A small CTC audio transcriber, trained from scratch.
Model: 10.8M parameters, waveform 16khz input, arch conformer, norm layernorm, activation gelu.
Rows from block 4, named by matrix and row number. Rows with one number belong to one neuron. Each number is 128 + 32 x the weight over its row's rms, rounded and kept within 0 to 255. All counts start at 0. After the name is the row's rms in percent of the matrix's.
# fc1: first MLP up (model.blocks.4.ff1.fc1.weight, 768x192), inputs 48-95
# fc2: first MLP down (model.blocks.4.ff1.fc2.weight, 192x768, transposed), outputs 48-95
fc1.158 100 [137 102 107  48 123  93 103 156 116 123 106  63 138 166 188 127 196 134 116 133 128 172 129 130 123 153 153 101 160 102 141 151 179  98 155 200 104  99 159  71  51 112 171 115 110 114 134 178]
fc2.158 098 [161 151  82 131 106 153 185 112  88 147 104 129 140 126 172 147  80 100  95 106  76  49 161 157 119 130 164 117 138  95 192 160  65 120  55 124 141 138 110 125 173 164 124 119 132 109 135 145]
fc1.159 082 [112 152 184  70 118 167 104 188  89 158  80 197 152 133 122  92 145  74  79 107 150 166 178 187 111 111 140 171  98 133 169 102 125 149 111 125 120 123 108 169 163 175 139 130 134  88 110 125]
fc2.159 081 [116  37  92 162  89 128 117 127 102 145 197  78  98 146 174 140 100 223 151 124 153 104 129 102  97  71  71 112 160 158 131 125 133 127 134 163 122 136 125 146 108 111 110  76 149 170 105 154]
fc1.160 096 [124 134 134 178 137 144 102 154  89 188 128  77 182 151 150 121  83 167 185 156 142  87 148 129 111  97 166 149  97 125 186 119 112 146 112 101 107 129  83 129 137 154 192 114  67 128 146 143]
fc2.160 089 [118 116 117 118 114 160 163  61 162 122 113 139 112 134  86 147  97 161  78 146 169 128  62 128 126 142  23 112 123 144 119 136  95 120 146 113 127 161  76 150 139  76 129 120 137 151 110  87]
fc1.161 093 [163  92 130 136  81 135  83 131 107 136 145 134 119 171  90 163 179 156 123 148  83 121 105 165 137 102 125 142 118 192 140 117 205 138 125 158  80 106 124  90  69 147  99  98  88 150 143 133]
fc2.161 069 [147 159 104 102 175 115 123 113 164 126 118  57 143 121  88 148 102 103 158 125 146 143 151 155 137 117 124 137  89 166 131 107 121 119 148 115  97 141 134  47  89  83 156 153  64 115 140  93]
fc1.162 106 [149 141 165  20  85 139 103 198 106 167 125 129 168 145 170  94 171 144 151 131 133 119 172 142 114 160 163 107 138 184 145 124 193 130 123 150  40 141 163  66 145 174 190 140 117  97  87 164]
fc2.162 102 [100 103 170  94 120 138 174  69  67 131 127 162 141 136 102  80 107 115 116  97 112 122  88 160 174 125 149 143 180 113 123 119 111 168 140 115 137  55 133 168 130 172  92  99 106 128 156 139]
fc1.163 101 [126  65 115 142 141 122 126 112 118 138 161 100 156 139 105 169 159 159 165 129 106  86 156 171 140 211 115 121 149 153 107 140 120 181 133 109 107 122  89 143 152 145 162 171  50 107 155 121]
fc2.163 096 [ 87 130 179  96 139 135  52 125 109 112 120 129 103 129 122  59 132 113 158 105 102 189  79 141 134 154 188  65 112 128 144 141 161 141 167 183 102  70 156  98 196 147 155  89  98 154  76 128]
fc1.164 105 [119  80 182  68 160 141 117 117 112  84 144 105 150 201 111 102 166  98 218 172  83  89 134  72 103 135 137 137  73 134 110  76 151 137 139 125 127 104 158 156 124 147 158 112  55 181 113 113]
fc2.164 106 [123 114 109 126 129  89 164 118 144  89 175 112 106  78 185 152  85  73 135 142  99  97 109 121 128 131 130 136 149  81 106  81 186 130 157 179 146  68 118 154 148  91 147 106  86 126 127 117]
fc1.165 112 [147  95 135 149 140 107 106 123 143 123 146  85 166 200 142 143 148 157 118 172 107 145  93 119  83 152 122 145 124 208 136 132 175 117 131 103 127 131  90 117 109 142 104  84 128 140 128 128]
fc2.165 135 [201 149 152 115 101  62 127 104  99 100 157 106 123 109 190 142 150 136 125 159 113 139  84  99 144  93  83  68 123 124  91 170 181 118 154 100 127 148 162 133 150 133 117  89 158 172 101 159]
fc1.166 097 [136 133 166 147 186 132  84 108 147  82 134 177  87 127 109 149 169 130 156 158 103  99 177 109 123 148 119 108  79 121 135 135 141 126 148 131 121 153  74  92  80 176 102 131 131 184 155 149]
fc2.166 074 [ 87 167 132 120 136 121 196 141 162 123 117 145 114 141 173 102  72 100 137  90 126  98 120  73 112  66  83  76 119 127 155 145 113 104 128 130 168 118 144 161 128 112 135 180 109 142  98 145]
fc1.167 100 [ 69 130 162 131  73 139  90 170  53 168 108 149 123 133 128 101 161 126 156 209  91 118 165 111 143 107 128 129 125 143 152 101 124 124 202 117 151 102 152 145 129 164 155 135  93 132 137 102]
fc2.167 105 [144  76 166  93 114 143 142 134 144 105 132 130 112 111 102 100 108 166  76 134 194 142 129  68 123  40 122 217 140  70 136 120 153 105 194 111 183  85 135 167  94 122 198 149  85 130 128 118]
fc1.168 109 [ 80 208 135 165  87 119 106 110 141  95  97 102  97 138 196 179 149 198 178  81  45 133 136 106 117 155  82 108  97 147 161 117 176 186 115 101 116 173 129 105  97 106 147 166 137 139 112  98]
fc2.168 103 [117 103 144 130 144  68 157  61 146 121 100 145 173 135 106  77 142 110  86  79 115 187 128 128 193  99 100 198 146 111 186 149 162  85 116 142 165  84 123  79 123 132 139 150 110 146 143 125]
fc1.169 097 [105 193 156 118 107 200  98 182 142 168 102 179 165 134 109  56  93 156 143 157 132 156 140 179  78 141 193 158 147 132 195 114 149 127  80 132  78 138  76  99 102 140 103  81 132 143 109 142]
fc2.169 103 [ 91 108  83 181 173 170 149 107 115 119 145 112 163 129 161 107  90 157 135 112 105 100 113 165 122  97  62 176 148 138 115 125 116 123 111 110 172 126  82 121 140 112 114 152  82 139 165  92]
fc1.170 092 [145 133 169  84 117 169 142 171  85 135 120 137 120 166 126 121 189 128 134 138 134 162 159 118 119 136 162 138 117 126 133 153  69 181 128 117   0  88 108 138 144 133 160  96 130  83  88 116]
fc2.170 084 [ 59  88 139 176 148 164 170 109 128  83 134 141 106 128 118 113  72 147 128 123 121  65 164 104 137  70  82 119 147 153 134 141 205 133 122  99 172 175 135 109 127 135 141  90 127 119 148  95]
fc1.171 098 [122 109 188 139 172 145 121 149 123  79 103 130 171 169 159  71 131 150 163 167 115 156 117  99  76 112 151 188 127 142 139 135 179  82 151 123  87 195 179  91 103 111 157 130 117 149 122  92]
fc2.171 081 [155 120 158 129 157 196 147 132 133 141 125 149 110  92  72 196 117  86 140 130  86 141 168 139 102 139  91 111 153 118  78 101 109 172 130 164 148  68 105 106 124 146 130 150  60 139 121  77]
fc1.172 097 [129 163 107 101 119 117  89 187 112 109 133 118 180 112  65 116 100 135 158 150  85 154 108 150 100  97 116 166 116 158 101 145 164  60 177 107  90  87 188 137 120 175  94 125 161 129 118  93]
fc2.172 106 [ 90 117 176 120 108 186  88 149 147 133 194 136 115 128 108 137 151 113 103 115 133  87  82 194 153 166 145 150 105 128 111 145 108  79 106 159  85  97 138 119 129 123 106 165 112 117 139 148]
fc1.173 101 [ 66 104 217 168 101 128 118 126 144 165 163  85 150 176 140 139 139 123 131 154 147 136 171 140 127 187 123 139 106 106 119  71 139  88 127 154 102 140 143 149  90 148 150 108 103 109 102 147]
fc2.173 109 [117 167 160 150 111 149 157 186 123 150  86 129 174 114 107 155 117 132 109 226 178 103 136 128  85 115 120 102 113 114 132 114 118 128 144 145 214  82 161 194 160 148 124 152 128  72  94 107]
fc1.174 097 [124 139 193 150 150 147 102 166 144  98 126 155 126 145 147  77 153 199 183 139 146  82 196  75 108 115 125 149 103  97 144  93 142 118 108 146  71 148  84  99 130 116  93 127 124  93 128 173]
fc2.174 106 [124 105 132 112 158 135 212 118 213 101 167  75 135 107 110 147  63 123 113  39 182  81 108 105 171 111 125 164 118 124 147 104 110 133 144 124 153  72 133 157 115 168 125 108 137 133 159 119]
fc1.175 104 [121  86 126  96 161 133  76 157 119 161  90 171 146 142 105 101 132  97 127 148 124 168  96 167  98 150  97 158 166 165 144 115 113 124 160 112  93  78 152 100 154 165 153 139 132 119 153 127]
fc2.175 106 [117 102  86 155 101 124 157  99 103 101 146 132 157 135  66 186  97 132 103 133 118  98 143  67 117  96 135  32  85 129  88  82 175 110 141 188 142 169  74 144 106 111 144 155 113 129  99 102]
fc1.176 098 [144 105 151 116 157 108  98 151 161 109  75 110 110 142 123 142 102 117 126 155 152 160 132 137 137 138 130 140 139 121 120 130 102  96 192 105  71 133  92  38 101  97 197 109 169  96  77 122]
fc2.176 106 [127 199 133 137  77  92 113 112 103 117 144 138  93 109 143 118 114 117  94 117 182 187 123 140 166 111 145 174 175  91 140 144 157 153  83 160 162  94 107  77 123 170 152  87 106 118 115 105]
fc1.177 092 [132 107 111 118 169 155 129 165 124 146 131 101  99 116 131 159 138 125 117 137 105 147 156 114  69 113 153 169 163 127  90  74 129  88 121 123  85 113 125  86 166 162 120  82 193 118 152  96]
fc2.177 100 [ 97 142 115 147 143 147 146 177 114 134 153 120 128 111 131 109 121  86  38 164 102 135 130 143 136 196 141 108 124  96 137 144 216 144 105 148 146  82 174 129 145 120 136 139 102  69 105  30]
fc1.178 096 [108 128 158 112 168 131  72 137 172 141 114 114 115 156 209 166 113 139 106  80 138 121  95 147  99 119 156 156 102 169 116 161 156  50  97 112 113 134 132  72 127 131 115 123 124 118 188 152]
fc2.178 086 [163 119 109 124  70 151 164 138 140 139 133 172 138 131 125 144 118 122 154 148 118 117  75 102 183 113 145  45  96 195 133  96 135 134 185 140 121 163 141 197 158 107  77 153  88 144 112 144]
fc1.179 098 [173 169 161  79 122 192 116 176 105 166 147 161 193 115  97 123 138 110 138 130  62 170 167 131 113 159 160 103  88 104 105 128 152 153 134  94 111  66 133 115 113 174 137 128 130 103 100 163]
fc2.179 112 [186 130 137 195  73 107  86 127  57 130 115  95 118 123 147 148 126 132 158 143 165 126 112 108 150  97  54  84 121 205 145 176 132 139 159 131 148 107 122 104 118  71 102 159 113 174 105 207]
fc1.180 104 [180 147 166 155 123 139 113 131 105  65 113 133  89 117 140 143 170 150 145 209 111  91 118 182 124 108 158 109 158 131  95 102 156 148 140 160 108 139  90  87 106 185 152  98 153 165 135 131]
fc2.180 110 [ 99 182 121 175 142 198 140 109 157 110 131 102 105 118 133 109 121  63 146 187 164 131 104  80 115 119 113 135  79 165 142 142  94 168  39  77 190 161  96 157 150  93  80 190 114 115 106 114]
fc1.181 096 [126 134 132 101  86 130  93 117 140 109 120 132 112 131 139 149 157 130 142 138 150  74 177 144  59 124 135 131 144 159 117 132 152 120 167 149 111  96  79  77  97 161  98 120 133 179 144 181]
fc2.181 088 [145 114 121 185 116 108 100  79 119 110  72 110 142 117 157  90 128  70 109 133 145  81 156 147 149 103 138 102  98 166 117 198 122 141 117 114 191 127 188 110  99 142 110 179  52 175 169 160]
fc1.182 099 [125 188 128 129 126 133  97 137 112 152 157 138 181 128 118  98  96 118 135 119  69 104 122 137 109 132 156 116 158 112 159 138 156 119 165 104  74 128 144 128 123 125 175 110  65 137 116 124]
fc2.182 081 [141 174 138 122 139 155 122  98 221 180 175 142 124  99  88 131 102 117 126 127  80 153  99  98 157  98 155 139 106  77 128 109  82 159   4 105 143  92 146 123 163 163 123 142 100 120 156 133]
fc1.183 102 [169 100 146 135 139 125  80 145 133 121 170 133 199 157 134 146 157 125 179 119 168 117 140 147 101 155  76 151 133 124 182 122 112 109 148 145 109 151 123  79 127 130 155 139 135 103 116 110]
fc2.183 086 [103 173 134 146  68 103  66 179  89 147 156 168 102  99 100 124 163  97 127 112  85  81 162 120  92  84 108 199 152  46 179 169 107 147 164 138 130 107 133 154 149 121 130 178 128  67 150 123]
fc1.184 099 [107 136 180 120 124 159  70  99 118 221 116 143 101 138 109 138 117 109 128 129  97 123 100 121 103  91 193 128 142 146 163 128 121 124 129 149 141 171 136 116 138 195 186 158 153 133 125 119]
fc2.184 102 [152 158 105 155 122 130 129  85 161  95 167 133 147  68 121 167 113  89  95 130  97 119 165  89 133 219  91  98 139 137 113 127  88 103 114  98 157 125 147 143 104 138 132  81 106 146 108  68]
fc1.185 099 [144 103  91 130  63 111 117 140  97  97 148 154 134 134  18 183 175 145 139  92 117 174 225 140 105 216 132 122 100 130 146 103 210 150 115 146  73  87 149 119  81 141 101 128 131 146 113 163]
fc2.185 106 [149 153 110 119  84 142 145 179 143 144 111  98  76  56 177 187 134  94 111 132 161 144 146 104 138 100 172 155 127 135 106 133  74 149 162 152 124  55 104 135 179 131  90 148 150  64 119 143]
fc1.186 095 [ 99 136 131 146 173 129 135 132 120 103 182 144 122 208 112 156 117 179 176 120 120 108 123 123 178 124 171 114 115 205 104 104 147  99 120 133 160 203  78 116 105 114 152 120 118 165 172 113]
fc2.186 108 [109 162 103 150 182  65 130 143  58 127 108 120 196  82 129 104 121 137  80 128 144 153 200 113 159 162  90 171 152  40 128 163 150 107 139  91 100  80 208 154 134 125  96 137 171 107  90 165]
fc1.187 101 [ 75 178 117 118 136 115 117 184 122 101  79 135 172 152  69 130 130 111 139 184 133 192 130 114 165 114 159 143 106 165 113  84 117 164 129  75 122 124 143 151 118 122  80  89  86 171 154 236]
fc2.187 102 [199 124 150 112 143  83 159 146 140 167 134 115 104 134 173 152 123  70 136 138 124 150 137 132  97 180 190  91 104 148 140 124  85  85 108 195 131 136 164 168 128 137  97 146  96  70  70 142]
fc1.188 109 [164 171 154 104 136 126 138 123 106 173 139 114  97 155  92 104 134  87 111 127  74  96 122 174 105 116 141 172 118 136 155 135  51  82 200 147 108 120 116  96 129 182 129 124 124 112 112 117]
fc2.188 104 [125 115 126 124 174  73 199 135 122  91 149 126 148 131 128 212  88 126 136 125 130  93 122 133 178 126 169  66 104 105 130 142  81  90 132 172 143 121 149 174  61 153 131  66  98 134 105  90]
fc1.189 082 [153 139 151 177 121 163 113 153  81 167  93  73 117 114 187 121  97 140 141 112 161 180 165 113  66 169 122 123 138 155 123 116 104 144 143  65 118 127  84 148 167 145 124  94  94 150 100  84]
fc2.189 089 [ 97 112 121 127 115  89 167  69 152 126 156 108 166 103 114 124 169  94  99 143 125  93 119 155 196 112 101 168 127 103 131  96  64 145 172 177 113 126 134 135  73 106 122 123 137 152 151 130]