config = dict(
    arch='conformer',
    model='CTC audio transcriber',
    norm='layernorm',
    fused_qkv=False,
    shared_expert=False,
    decay_fraction=0.3,
)
Rows from block 5, named by matrix and row number. Each number is 128 + 24 x the weight over its row's rms, rounded and kept within 0 to 255. All counts start at 0. Numbers have three digits each. After the name is the row's rms in percent of the matrix's.
# pw1: conv module expand (GLU, value and gate stacked) (model.blocks.5.conv.pw1.weight, 384x192), inputs 0-191
pw1.153 091:133131100113139170111148134083139115128135130130134175074133109105131117178141141131175153126136151125165127075135131097120104201162128109115121151163113141147114117140149146115168159129151164155112144114171091098151127124156089101183149100115100149157158120086134109104128129134142185111106132124108077134108121144140136128151130128146139175127103088130127109119088104144130112131093127104088182150120094153147140081165104176143122118178117118090127095146118159125109146140132137127137127143127149110101161121124139107143134101122123133132104123105085145134142155139134080115
pw1.154 091:161153158140137144102139151154146161108083114092137113175132132111094113096116166127112133106115169109098105115087098128148177133135123143139156121098128145105143133111117127108163118143153131171101110117125119104115104120150165143089150143102135130163184108114134122124111152141122098114132125095140146125100122170177140152080143152137097127114139156113138128155147096133122157108149100125086159174142127095114097111143107092080117103115137161106148154106124081156147096150136133115116097152160153123091119161142138062146138139161086144130115099147122147135121197140145124138
pw1.155 093:149167115097071157175102139139160093147133140121146081133114138119113126137154087107139139127114130134139130114161137110124153137124141123118100145128165135093106119146181092122152104124154136139108125099129119122113118153092165138129088164139082131140095093184103115098068154121151131116123139075087117092158109110137131121090133102118131150103126130160155137129093173151128111120102133171151129128118110131168116124153104127091146133097155132158089106154146115096129141131151127110113163124120157107149173115081132139080118144110102098116078098112154119164108089161119104125
pw1.156 097:140164095115141129151132126112152163125140170120129115103115131133130150143120113123126179159122105130093139093135130136096134115125166107159075145127103151092122131133090140089150080118190148079105063160094114123158133104147171124117131103119173106134133117159154167137110142108130121100149126130138120115130145126119093142123142118158134145133087122103131129125133157125139115145098153164170130174170102173118162114122133136118178097113118089150101130127113139139143114110074121131118151110127092133156144150122131151126034119139140140122156094084155141140111135141154123159
pw1.157 083:143112171147153175161134163113139117131119131100155162134116143126139098106129101139132128135134065168134141123107140154179109121118107118151115157150130084156152104159089122123142138154121116141105104109112067114175146105123126130103125147114155165071114122125136099164127164146163107129130159134146143138149104113157143142138097084172070151099135129109097105156121156151128147109135182157102108147101200118139127105138129121097165108170126116138121125113092147129152135137134095121119074147161137133113138125102155104158099142145092130113084149138106138128149129159134137102
pw1.158 101:129126123092133115131141155129108123101094120130124111143103136111103145187120142112152138149111133123132124141115126153114095136158140123129110142107140111112103139108119148128123087138165121165172132102166106133066101087120150163096165159093120138169102119123094131148110133126089141097116115101142159120157153094138084171080177169105122151129118149119100122170154119133152085151132137113099109165112119109159094157145097106103117160103097113120069126118155132158123151070145132132098105131157100165151149166147101131127112140119144093163117129103124151135134114129094179162
pw1.159 093:142110163160089090164122113102145131164150134139164149116177134128135133127123140110102134140161093138128112149129143141127146083113164156145135137111102132158116141125132153130117110169091135124138132097125105104159141157094121144157121137111096132148133102127205116170129118086132163105131139125154126105143127107162122130113081133095117144118111139117141114099143148093095152102121108095083118112094140114107185092165138160143121098117142095132165092111160103109118106132114153148108105161126183112102109159139133115124143057106128128118112120165152096114153149132158137058
pw1.160 099:135143103125117185124100137113130140124124167106140101111147132135111154201138171101159130139111157153102129138096091119170142111137117080129148173123151133122099075099110109124150116138157116111130134105131139114121128117147166155134132118109108147139127073170094120155132128115100139131118144140102128112156162081160085106156137137083120109131107145099093166107135163105159101134097149154154138137138102126142131168118104105092131139122126122117086133190149147117159170113146122140113114097141142094137150123130114124087115086126164129139127082143114174143135107136150072171
pw1.161 103:099132114155112149092108146092135132171126118135119113128086152103134123130075148124131132103138121136096164096125139191118145161160125115148124123141099112165097114116163079140117070117147121157118184119112113123130097139159167170105085157140163109142151136120096116153124136126147156116124105108167123136147116120144105136115144091163118133105130131069125176104104109125125108127122106136092138132109156140130121126097112156164128100130151098120103128152170094112170130111191116159154113117111099133119138106176147097110136148167131132142127072141120170121115105116118082160
pw1.162 098:146138090135099197122112105128128090134150145139164112094108112145130147169121124127129101135142093197139087091139112135090118126158125111126069109147133164143084138109116123158128144141097136132152150120130114161166165124108078135091095129174123136129101079181135125135119136138092150127144120117087148148130100109150131117106115086126110110103126135142127136131096134108095098129131128152112152123151086161145110132100077102129129160166155128148183129119142160126107155198125148112137139124136096130145124113106096106138131099120145167135140111141104137129126075136110141091
pw1.163 104:109141174115103126133119156156135155122099157073130096111117152139159105144126150145164128145142121104143112141129149218122114145108085136185125108163133107128142097128102143127141127101133111167110139108129115141104126139131128093075121132120105116112098133148110127139111143128130094207138164113138116103162116128118175128161146128145132090111107174060136130121151104117133142159106136156136095112144124133116142125128103177134127108123152071112168130118143182149132112135094115084101157110138148132135142125104137106151103144092140128113133111135066102174119136129138113153
pw1.164 096:136143119097113074149108115162115149151133149111121132104167138151115137151156140122145162123096105096114166126129144101134125152128149135133157097133129123123145150136124152174120127146151126131108129123101113086106157154107123086126130117162155088108161117105116116116160081092168120158133136147082094125096110127122090111115122148142102181090126146140161127114127193127137131164131148094177146124097117134119127082118133121087175126101106150201096116119090125158131152087083127131111136131170137130122149117129076125151120119120148113152156186115169122136132135120089147152
pw1.165 102:158071120136126121099126110145146131137176179151132108120160154147114131114146109084150109160141168136123127145094121044102143101113119152105129138121145119143117168133169169061119146109117123114144099132141134149131109121150137088122141118123125104090115101144113142117161106165106145100163166159058133151165155107114119091118158104135108138127121142126135094114144147116095158147134128184113102126097153150138133137143084142122074169178107129114092106099084141109126149128142136111134163141138134107085136136135130114178111134109107140131138152131121096155119124140127142136
pw1.166 089:127141131129086143098107121139112160155151143107143091103153178095140131137108123109141097101174147136118113103191102101124136096136147119102126100113178149114116145110204126094148112065101107131161159134108155102106124169125127151191133125141103119115123116121120191110133121135140129125139118138117146128119165167138142108142124157077124152093143127116112127151079112109156155127114086138091135124108104160153106137116117148126144143125132114126152132118126128121135120113138097108127167128103171099155157108183127139120166112113143162111076172140172114125122123157128095130
pw1.167 094:147165126138147088118118092122061135108133083117098168153121121103108095118116129157131120164171128089138137094106114102102135129171167160100087115135138129165113148140141166118088132141143109125124100153124077122136111090142104098163133087116140123124161151105155158102115160132142080091088129144110149158125165130116173146151126141143138176144117091139185117121125154118086148144121106107146108123172118142098150128115149160116158140094127149101108150093134098114130156110088101143144101147150093173128115138120157129128114122133120152167087151121138116111123129110109097133
pw1.168 095:133144113116131104107153109104106136071111087127106136116119099120136103172128122170111099136119126151141082156135137112137120130225130143118144105127143150141105107142163136107112141132157141144141112128097128111129099171112112136136100118176134078125107174151122138131087126112161115165133070158139099148116145134151133129116142187123108106126170115143118149148081153139132121132098080135130140101140099099092138102112095110143150135096136170129156130097158114097152134151121178100178109119122131129143115163129147106144132126152155143170110088085141112163118125127090134141
pw1.169 097:125126120181113103130119169154133138108115122129137146140087134108150152131159154152128171104158147148125171103133106089127137133124120117117184156109093109067116131124089139138079142148146111193123120112141110111127112115150132139142108178153101139133110135152115078120076151140150110150157100107188154109117102126136112138118154147131126123080134116117141116125149114141134135133136104145144151106143134135126129111155109124160124103097171195115146156087103119125162114124141092085110137163126132176146060134097141095109169156144169131144168094148121134138137108126134131133
pw1.170 097:115136109116071142109081164161124097142207157156143150116136120138140127132103158093136116188101124127150131136096141108137081144141116135137125102165123115172143179139132117134180129115114149095155146115156116135132153100158126173166118120103106120173154122128122166080131131174082133110154154118135146098147113106080129104119116172111123123115157131135108087108097134121142107147087169124163145145127089123174115141124126115093134120151158153123103097123109134164114118089090128136121133107136115104104149118143128124124123145094141110107157099116107083140129156136141121084
pw1.171 096:136123123119122083108173158103144118143110130117132105079077108086103128161118164183147130085152129105099119130109136139116145116109174141096108114073151157128144121134130132106123149157102110148132128136131109134136160108159159122127154140104097128094109105089119112143150138150149197099129121116121161069138133095134128128127064121146095136180129110103092122126158108147136116132149153159108146132129123125114104127153113129136147154139106152147171136183087108157148112141121132135096090113116101154135128131088118113090145118166142106121110092105132158131135103173089093097
pw1.172 098:077182110087115118132120181148161139147150128119120124128124097126103111111154123138164108159103125119107147154114126080150116145105117120153121127139151128106135132126123108111124150088078110106066128091138184161167134121160160114091118126066137126124144097108155117082131149175121150130128144162110133065189136164137149076136156107127114165100104122107134149117105114144144128115122119123127148106137129118127139097092103113132146135135120097119146111131115142173113139134136104128145141114191131112096138146116135120144101137133166104104100143167168086140121097165124117161
pw1.173 102:157156126121143110082148129088118112135137121139140155100149121166136121165150094142114168192123170145088118155157144105129150083159115100106122148080142141132093148119104112156119167139180116166126141093126123120092147110104148113122163130130100117105109110118168142108133110102146113167112100086128106085123133117136083155113165177125118139111148117089101104182130142136164151095123064124106149153132138150125123117126094112143125145126068110145142136088121129092136156143128095096136124135125145141122161115146143111172104130119126106083110154156128120130141102114159106146
pw1.174 100:117151133118171172121120125077117072123140108120108090136101110134093146099105151119127179127106129115075099110164125110125115127140127110095091143105152160134090137081118077139110123116146120141126138108146154158155173142120148151116122128174150132160121123125154102071095150118116104103130084092108128141155138085152162133101151118109151153109176114110102144148104123150154136125147124105148153144164094145131137159076117128129142106118146117122125136118136155152101072155135111125118115151179091115107158117162122108092139126164106122105110111159128169121142113151140113177
pw1.175 096:129117113141128132118137124088134113111118157126112118092092166106182119137144096103135159146155131097124141115173123121093154149141096122123096163106134118089145102119141128122128153148150112146168110134103098068128128146082103162158105157157115122123157115151112148105133107163141157112172144119135190082121142143135132131095151129109129117150110110110174096132154111149128123087172149167167148149138140134085127137148150134159072091114111113127116100142128135099121120136120068142134100163109141152111128099134111133156139097132073101141133103170133064120164143098138129127
pw1.176 103:141121109107109170085135133097122139086109090106153140113104114119135148140160171113103144137125163134133108118100156187175145163141114111185151110117101113079143126118148102168102126129106167140117145124149107115098134156145090143139110103095131126147138146167157090151085109132113119146093099133192125165130127116168155115124138148154080141136127115126153102132158127152120173169148110180138153124169150090133090108140108086139100142121112123146098110114138088109123107116133141132134159112114114109088117124100140142108120106128128099145094099121083144125146144095100163122
pw1.177 102:154100144117141147116154178125161118134120118133123119138152141139100079123157087134114107171101101132097150136126151090108140153143137147074120127091135122132133136162117183162108147165137150132110144168108125129144129119138130108113100143102160154108144184107132094072115177124126164135108163172124111139104144149112094123116144134104137161130119111113100145069099164147098138088096133129117112155149161118118115174094149149148145161064097149122137143129123086153134153144115129135130115117135118166130154105157091103120108144116110112105145118144119135174087120141166103165
pw1.178 097:156092168132115124122150158129123146152108123153126117164149118090160159137120154103072095103093140168124054157126155098158175106109125138129151163179136118148128122129152071132121144094104132123095125123138126167149123120122192151125127137098122127127133110142106122165120103130088131131101138098100122116119102119156160126167128126124108124123177111088135126115118116130153104117162153105164071127091192109121141131124154158100118147100115117144132140121095078115152140111098113147123136087136125129146126101121132110156141163144075130145160132175133157105147118137114100134
pw1.179 095:132113114132156120116124153141114149126114111128135182115104143133114121136113120141148113164108101124129118091102151127118118152192146098123108106123137139166136158109158100093091099110127115143134131119163143137129154128118127064108121110124156133134131157073113155092106109137155160106095144155137093158100122122127125130081124125143117104085114123152199143067086131136129129159098085094111135091149108103125133121123130136120166123144134144092172109062182163128144164125151136118160175129150138128134121180139173111110079093152096142133118139143107105143121107129122124121
pw1.180 097:092149195134133096150142115155133126125110127140137132138142137135138099085169170129183165154139143121160149117101108122162095119113106130121138132119116117113140123141113112187086104121129123113121109124139137150070132108127129116140130152115102172197109157147113135110158156110117123099144105089130161138127114106128119137124118149135119116136108120141181112099177115151099161164160111107129171145137188093062155099127175135158120159122145129101084125145141165114107131069122103122095140136120169150107125129143119131121134137119112126155134144167105122077161141113133117151
pw1.181 102:155129129092151146080138105153129136143135134113134128097132107100087120111179158121071095132109140162140100121144127089146095151123126115140149177124105140112089144157132083117110165121061116141145123137156114156174143122066169152120088140188108132080105107133117118134134100157060155135127090139123103165121140118131133113123096152116121139136126116112167141123128168182158119103140123132132110132115144127148102120124099108147134182138113120148144131126110079126129108148138128166134150100124148143135107135124155135147151096131099110176159109125116097111166155124112150099
pw1.182 096:131145110151119151092138140167103120126108144234115125164107108151130152155110126112126130120136114156138149140096142133113160135090118099108113152119141126121127114142121087119118131131147093125114087114132097142140138119105129139123116140117112202103130163094117140132130093113105140080149111139114148070143115166159118111120135117108182099154107162122115111145093085134138142123133130131114154118131155129111125141152152117150121176101096080116113124129138121122144135103121040157062133136140147120139163129095173136113139185154121155107116141138119145099125146144125099147
pw1.183 101:094146119140176150090099112114164180134109116127108111120143127104133110138138141144184117133073122110165125124096144109121101131125112120185129177187101173095125157118106130158091099089158142168141122129133130143143142111112149144076129157144154120159147095156122081138137142098137143124128151083114142163118109140114125098148139135139139134113140127113128135094120130120120094141149172174122119125117128130132110115152146134138138119138168108172154125099124150068120124154160089063132074106127161126127115141133107117164124103070130106092125135155161121137146103123132155140
pw1.184 099:093125155159125136160148090169098138127132110153153127172123100123148157116129113127141115142130134139079122130127105197110113096167119153151169165125106159138118120101136161121141116135098149167104129159106164115135163117103101163108050138166122155148121133128127122116174128114140144156120105140155165149077119175123098133110118158131167113128088148157165110097145139116163118121149090106155089129145110117138107110087158131132115085119089149139137106129171108114106113148078164130106088118145132089111117143124144146116151129117098147107154133118148153138134160118104152147
pw1.185 099:088157136079116102150115097114169156173124126118084144102131124141102120143140085129148163135128129117114154084139101153167131114149148135153097137162125123160128112140135123172126111129116131086137151111135150147104162102160120119140126087126150145152123149110104147187119098116117159180113149132173133168144147118065162137208141132119121114114144097147116126125111175119161125092126123120128169117154131144111152144128170132159168131149169124159100134122108110105126115139117119141188144104127137149150116124148104166113150130125139114182124123156154117132156079105119117157
pw1.186 099:159155162154074157122148182158128102147115187136089129108108168118196088153115072125168118096121131152116111181117138129165084090151107127129132144099146086128122133130121144155115125131122126130083129129117118091108127117100091120115082124141104153119102092138156102119159167139132133134121149123155144128141111149135110125110141121112117134115143152112137149093162119138109154114110130137106138154128182129177135115155129169174122121116098125129136120172121119150108142142124106155116132087129137132136143131154122171104132076118142169066107135113099102143153162142111109152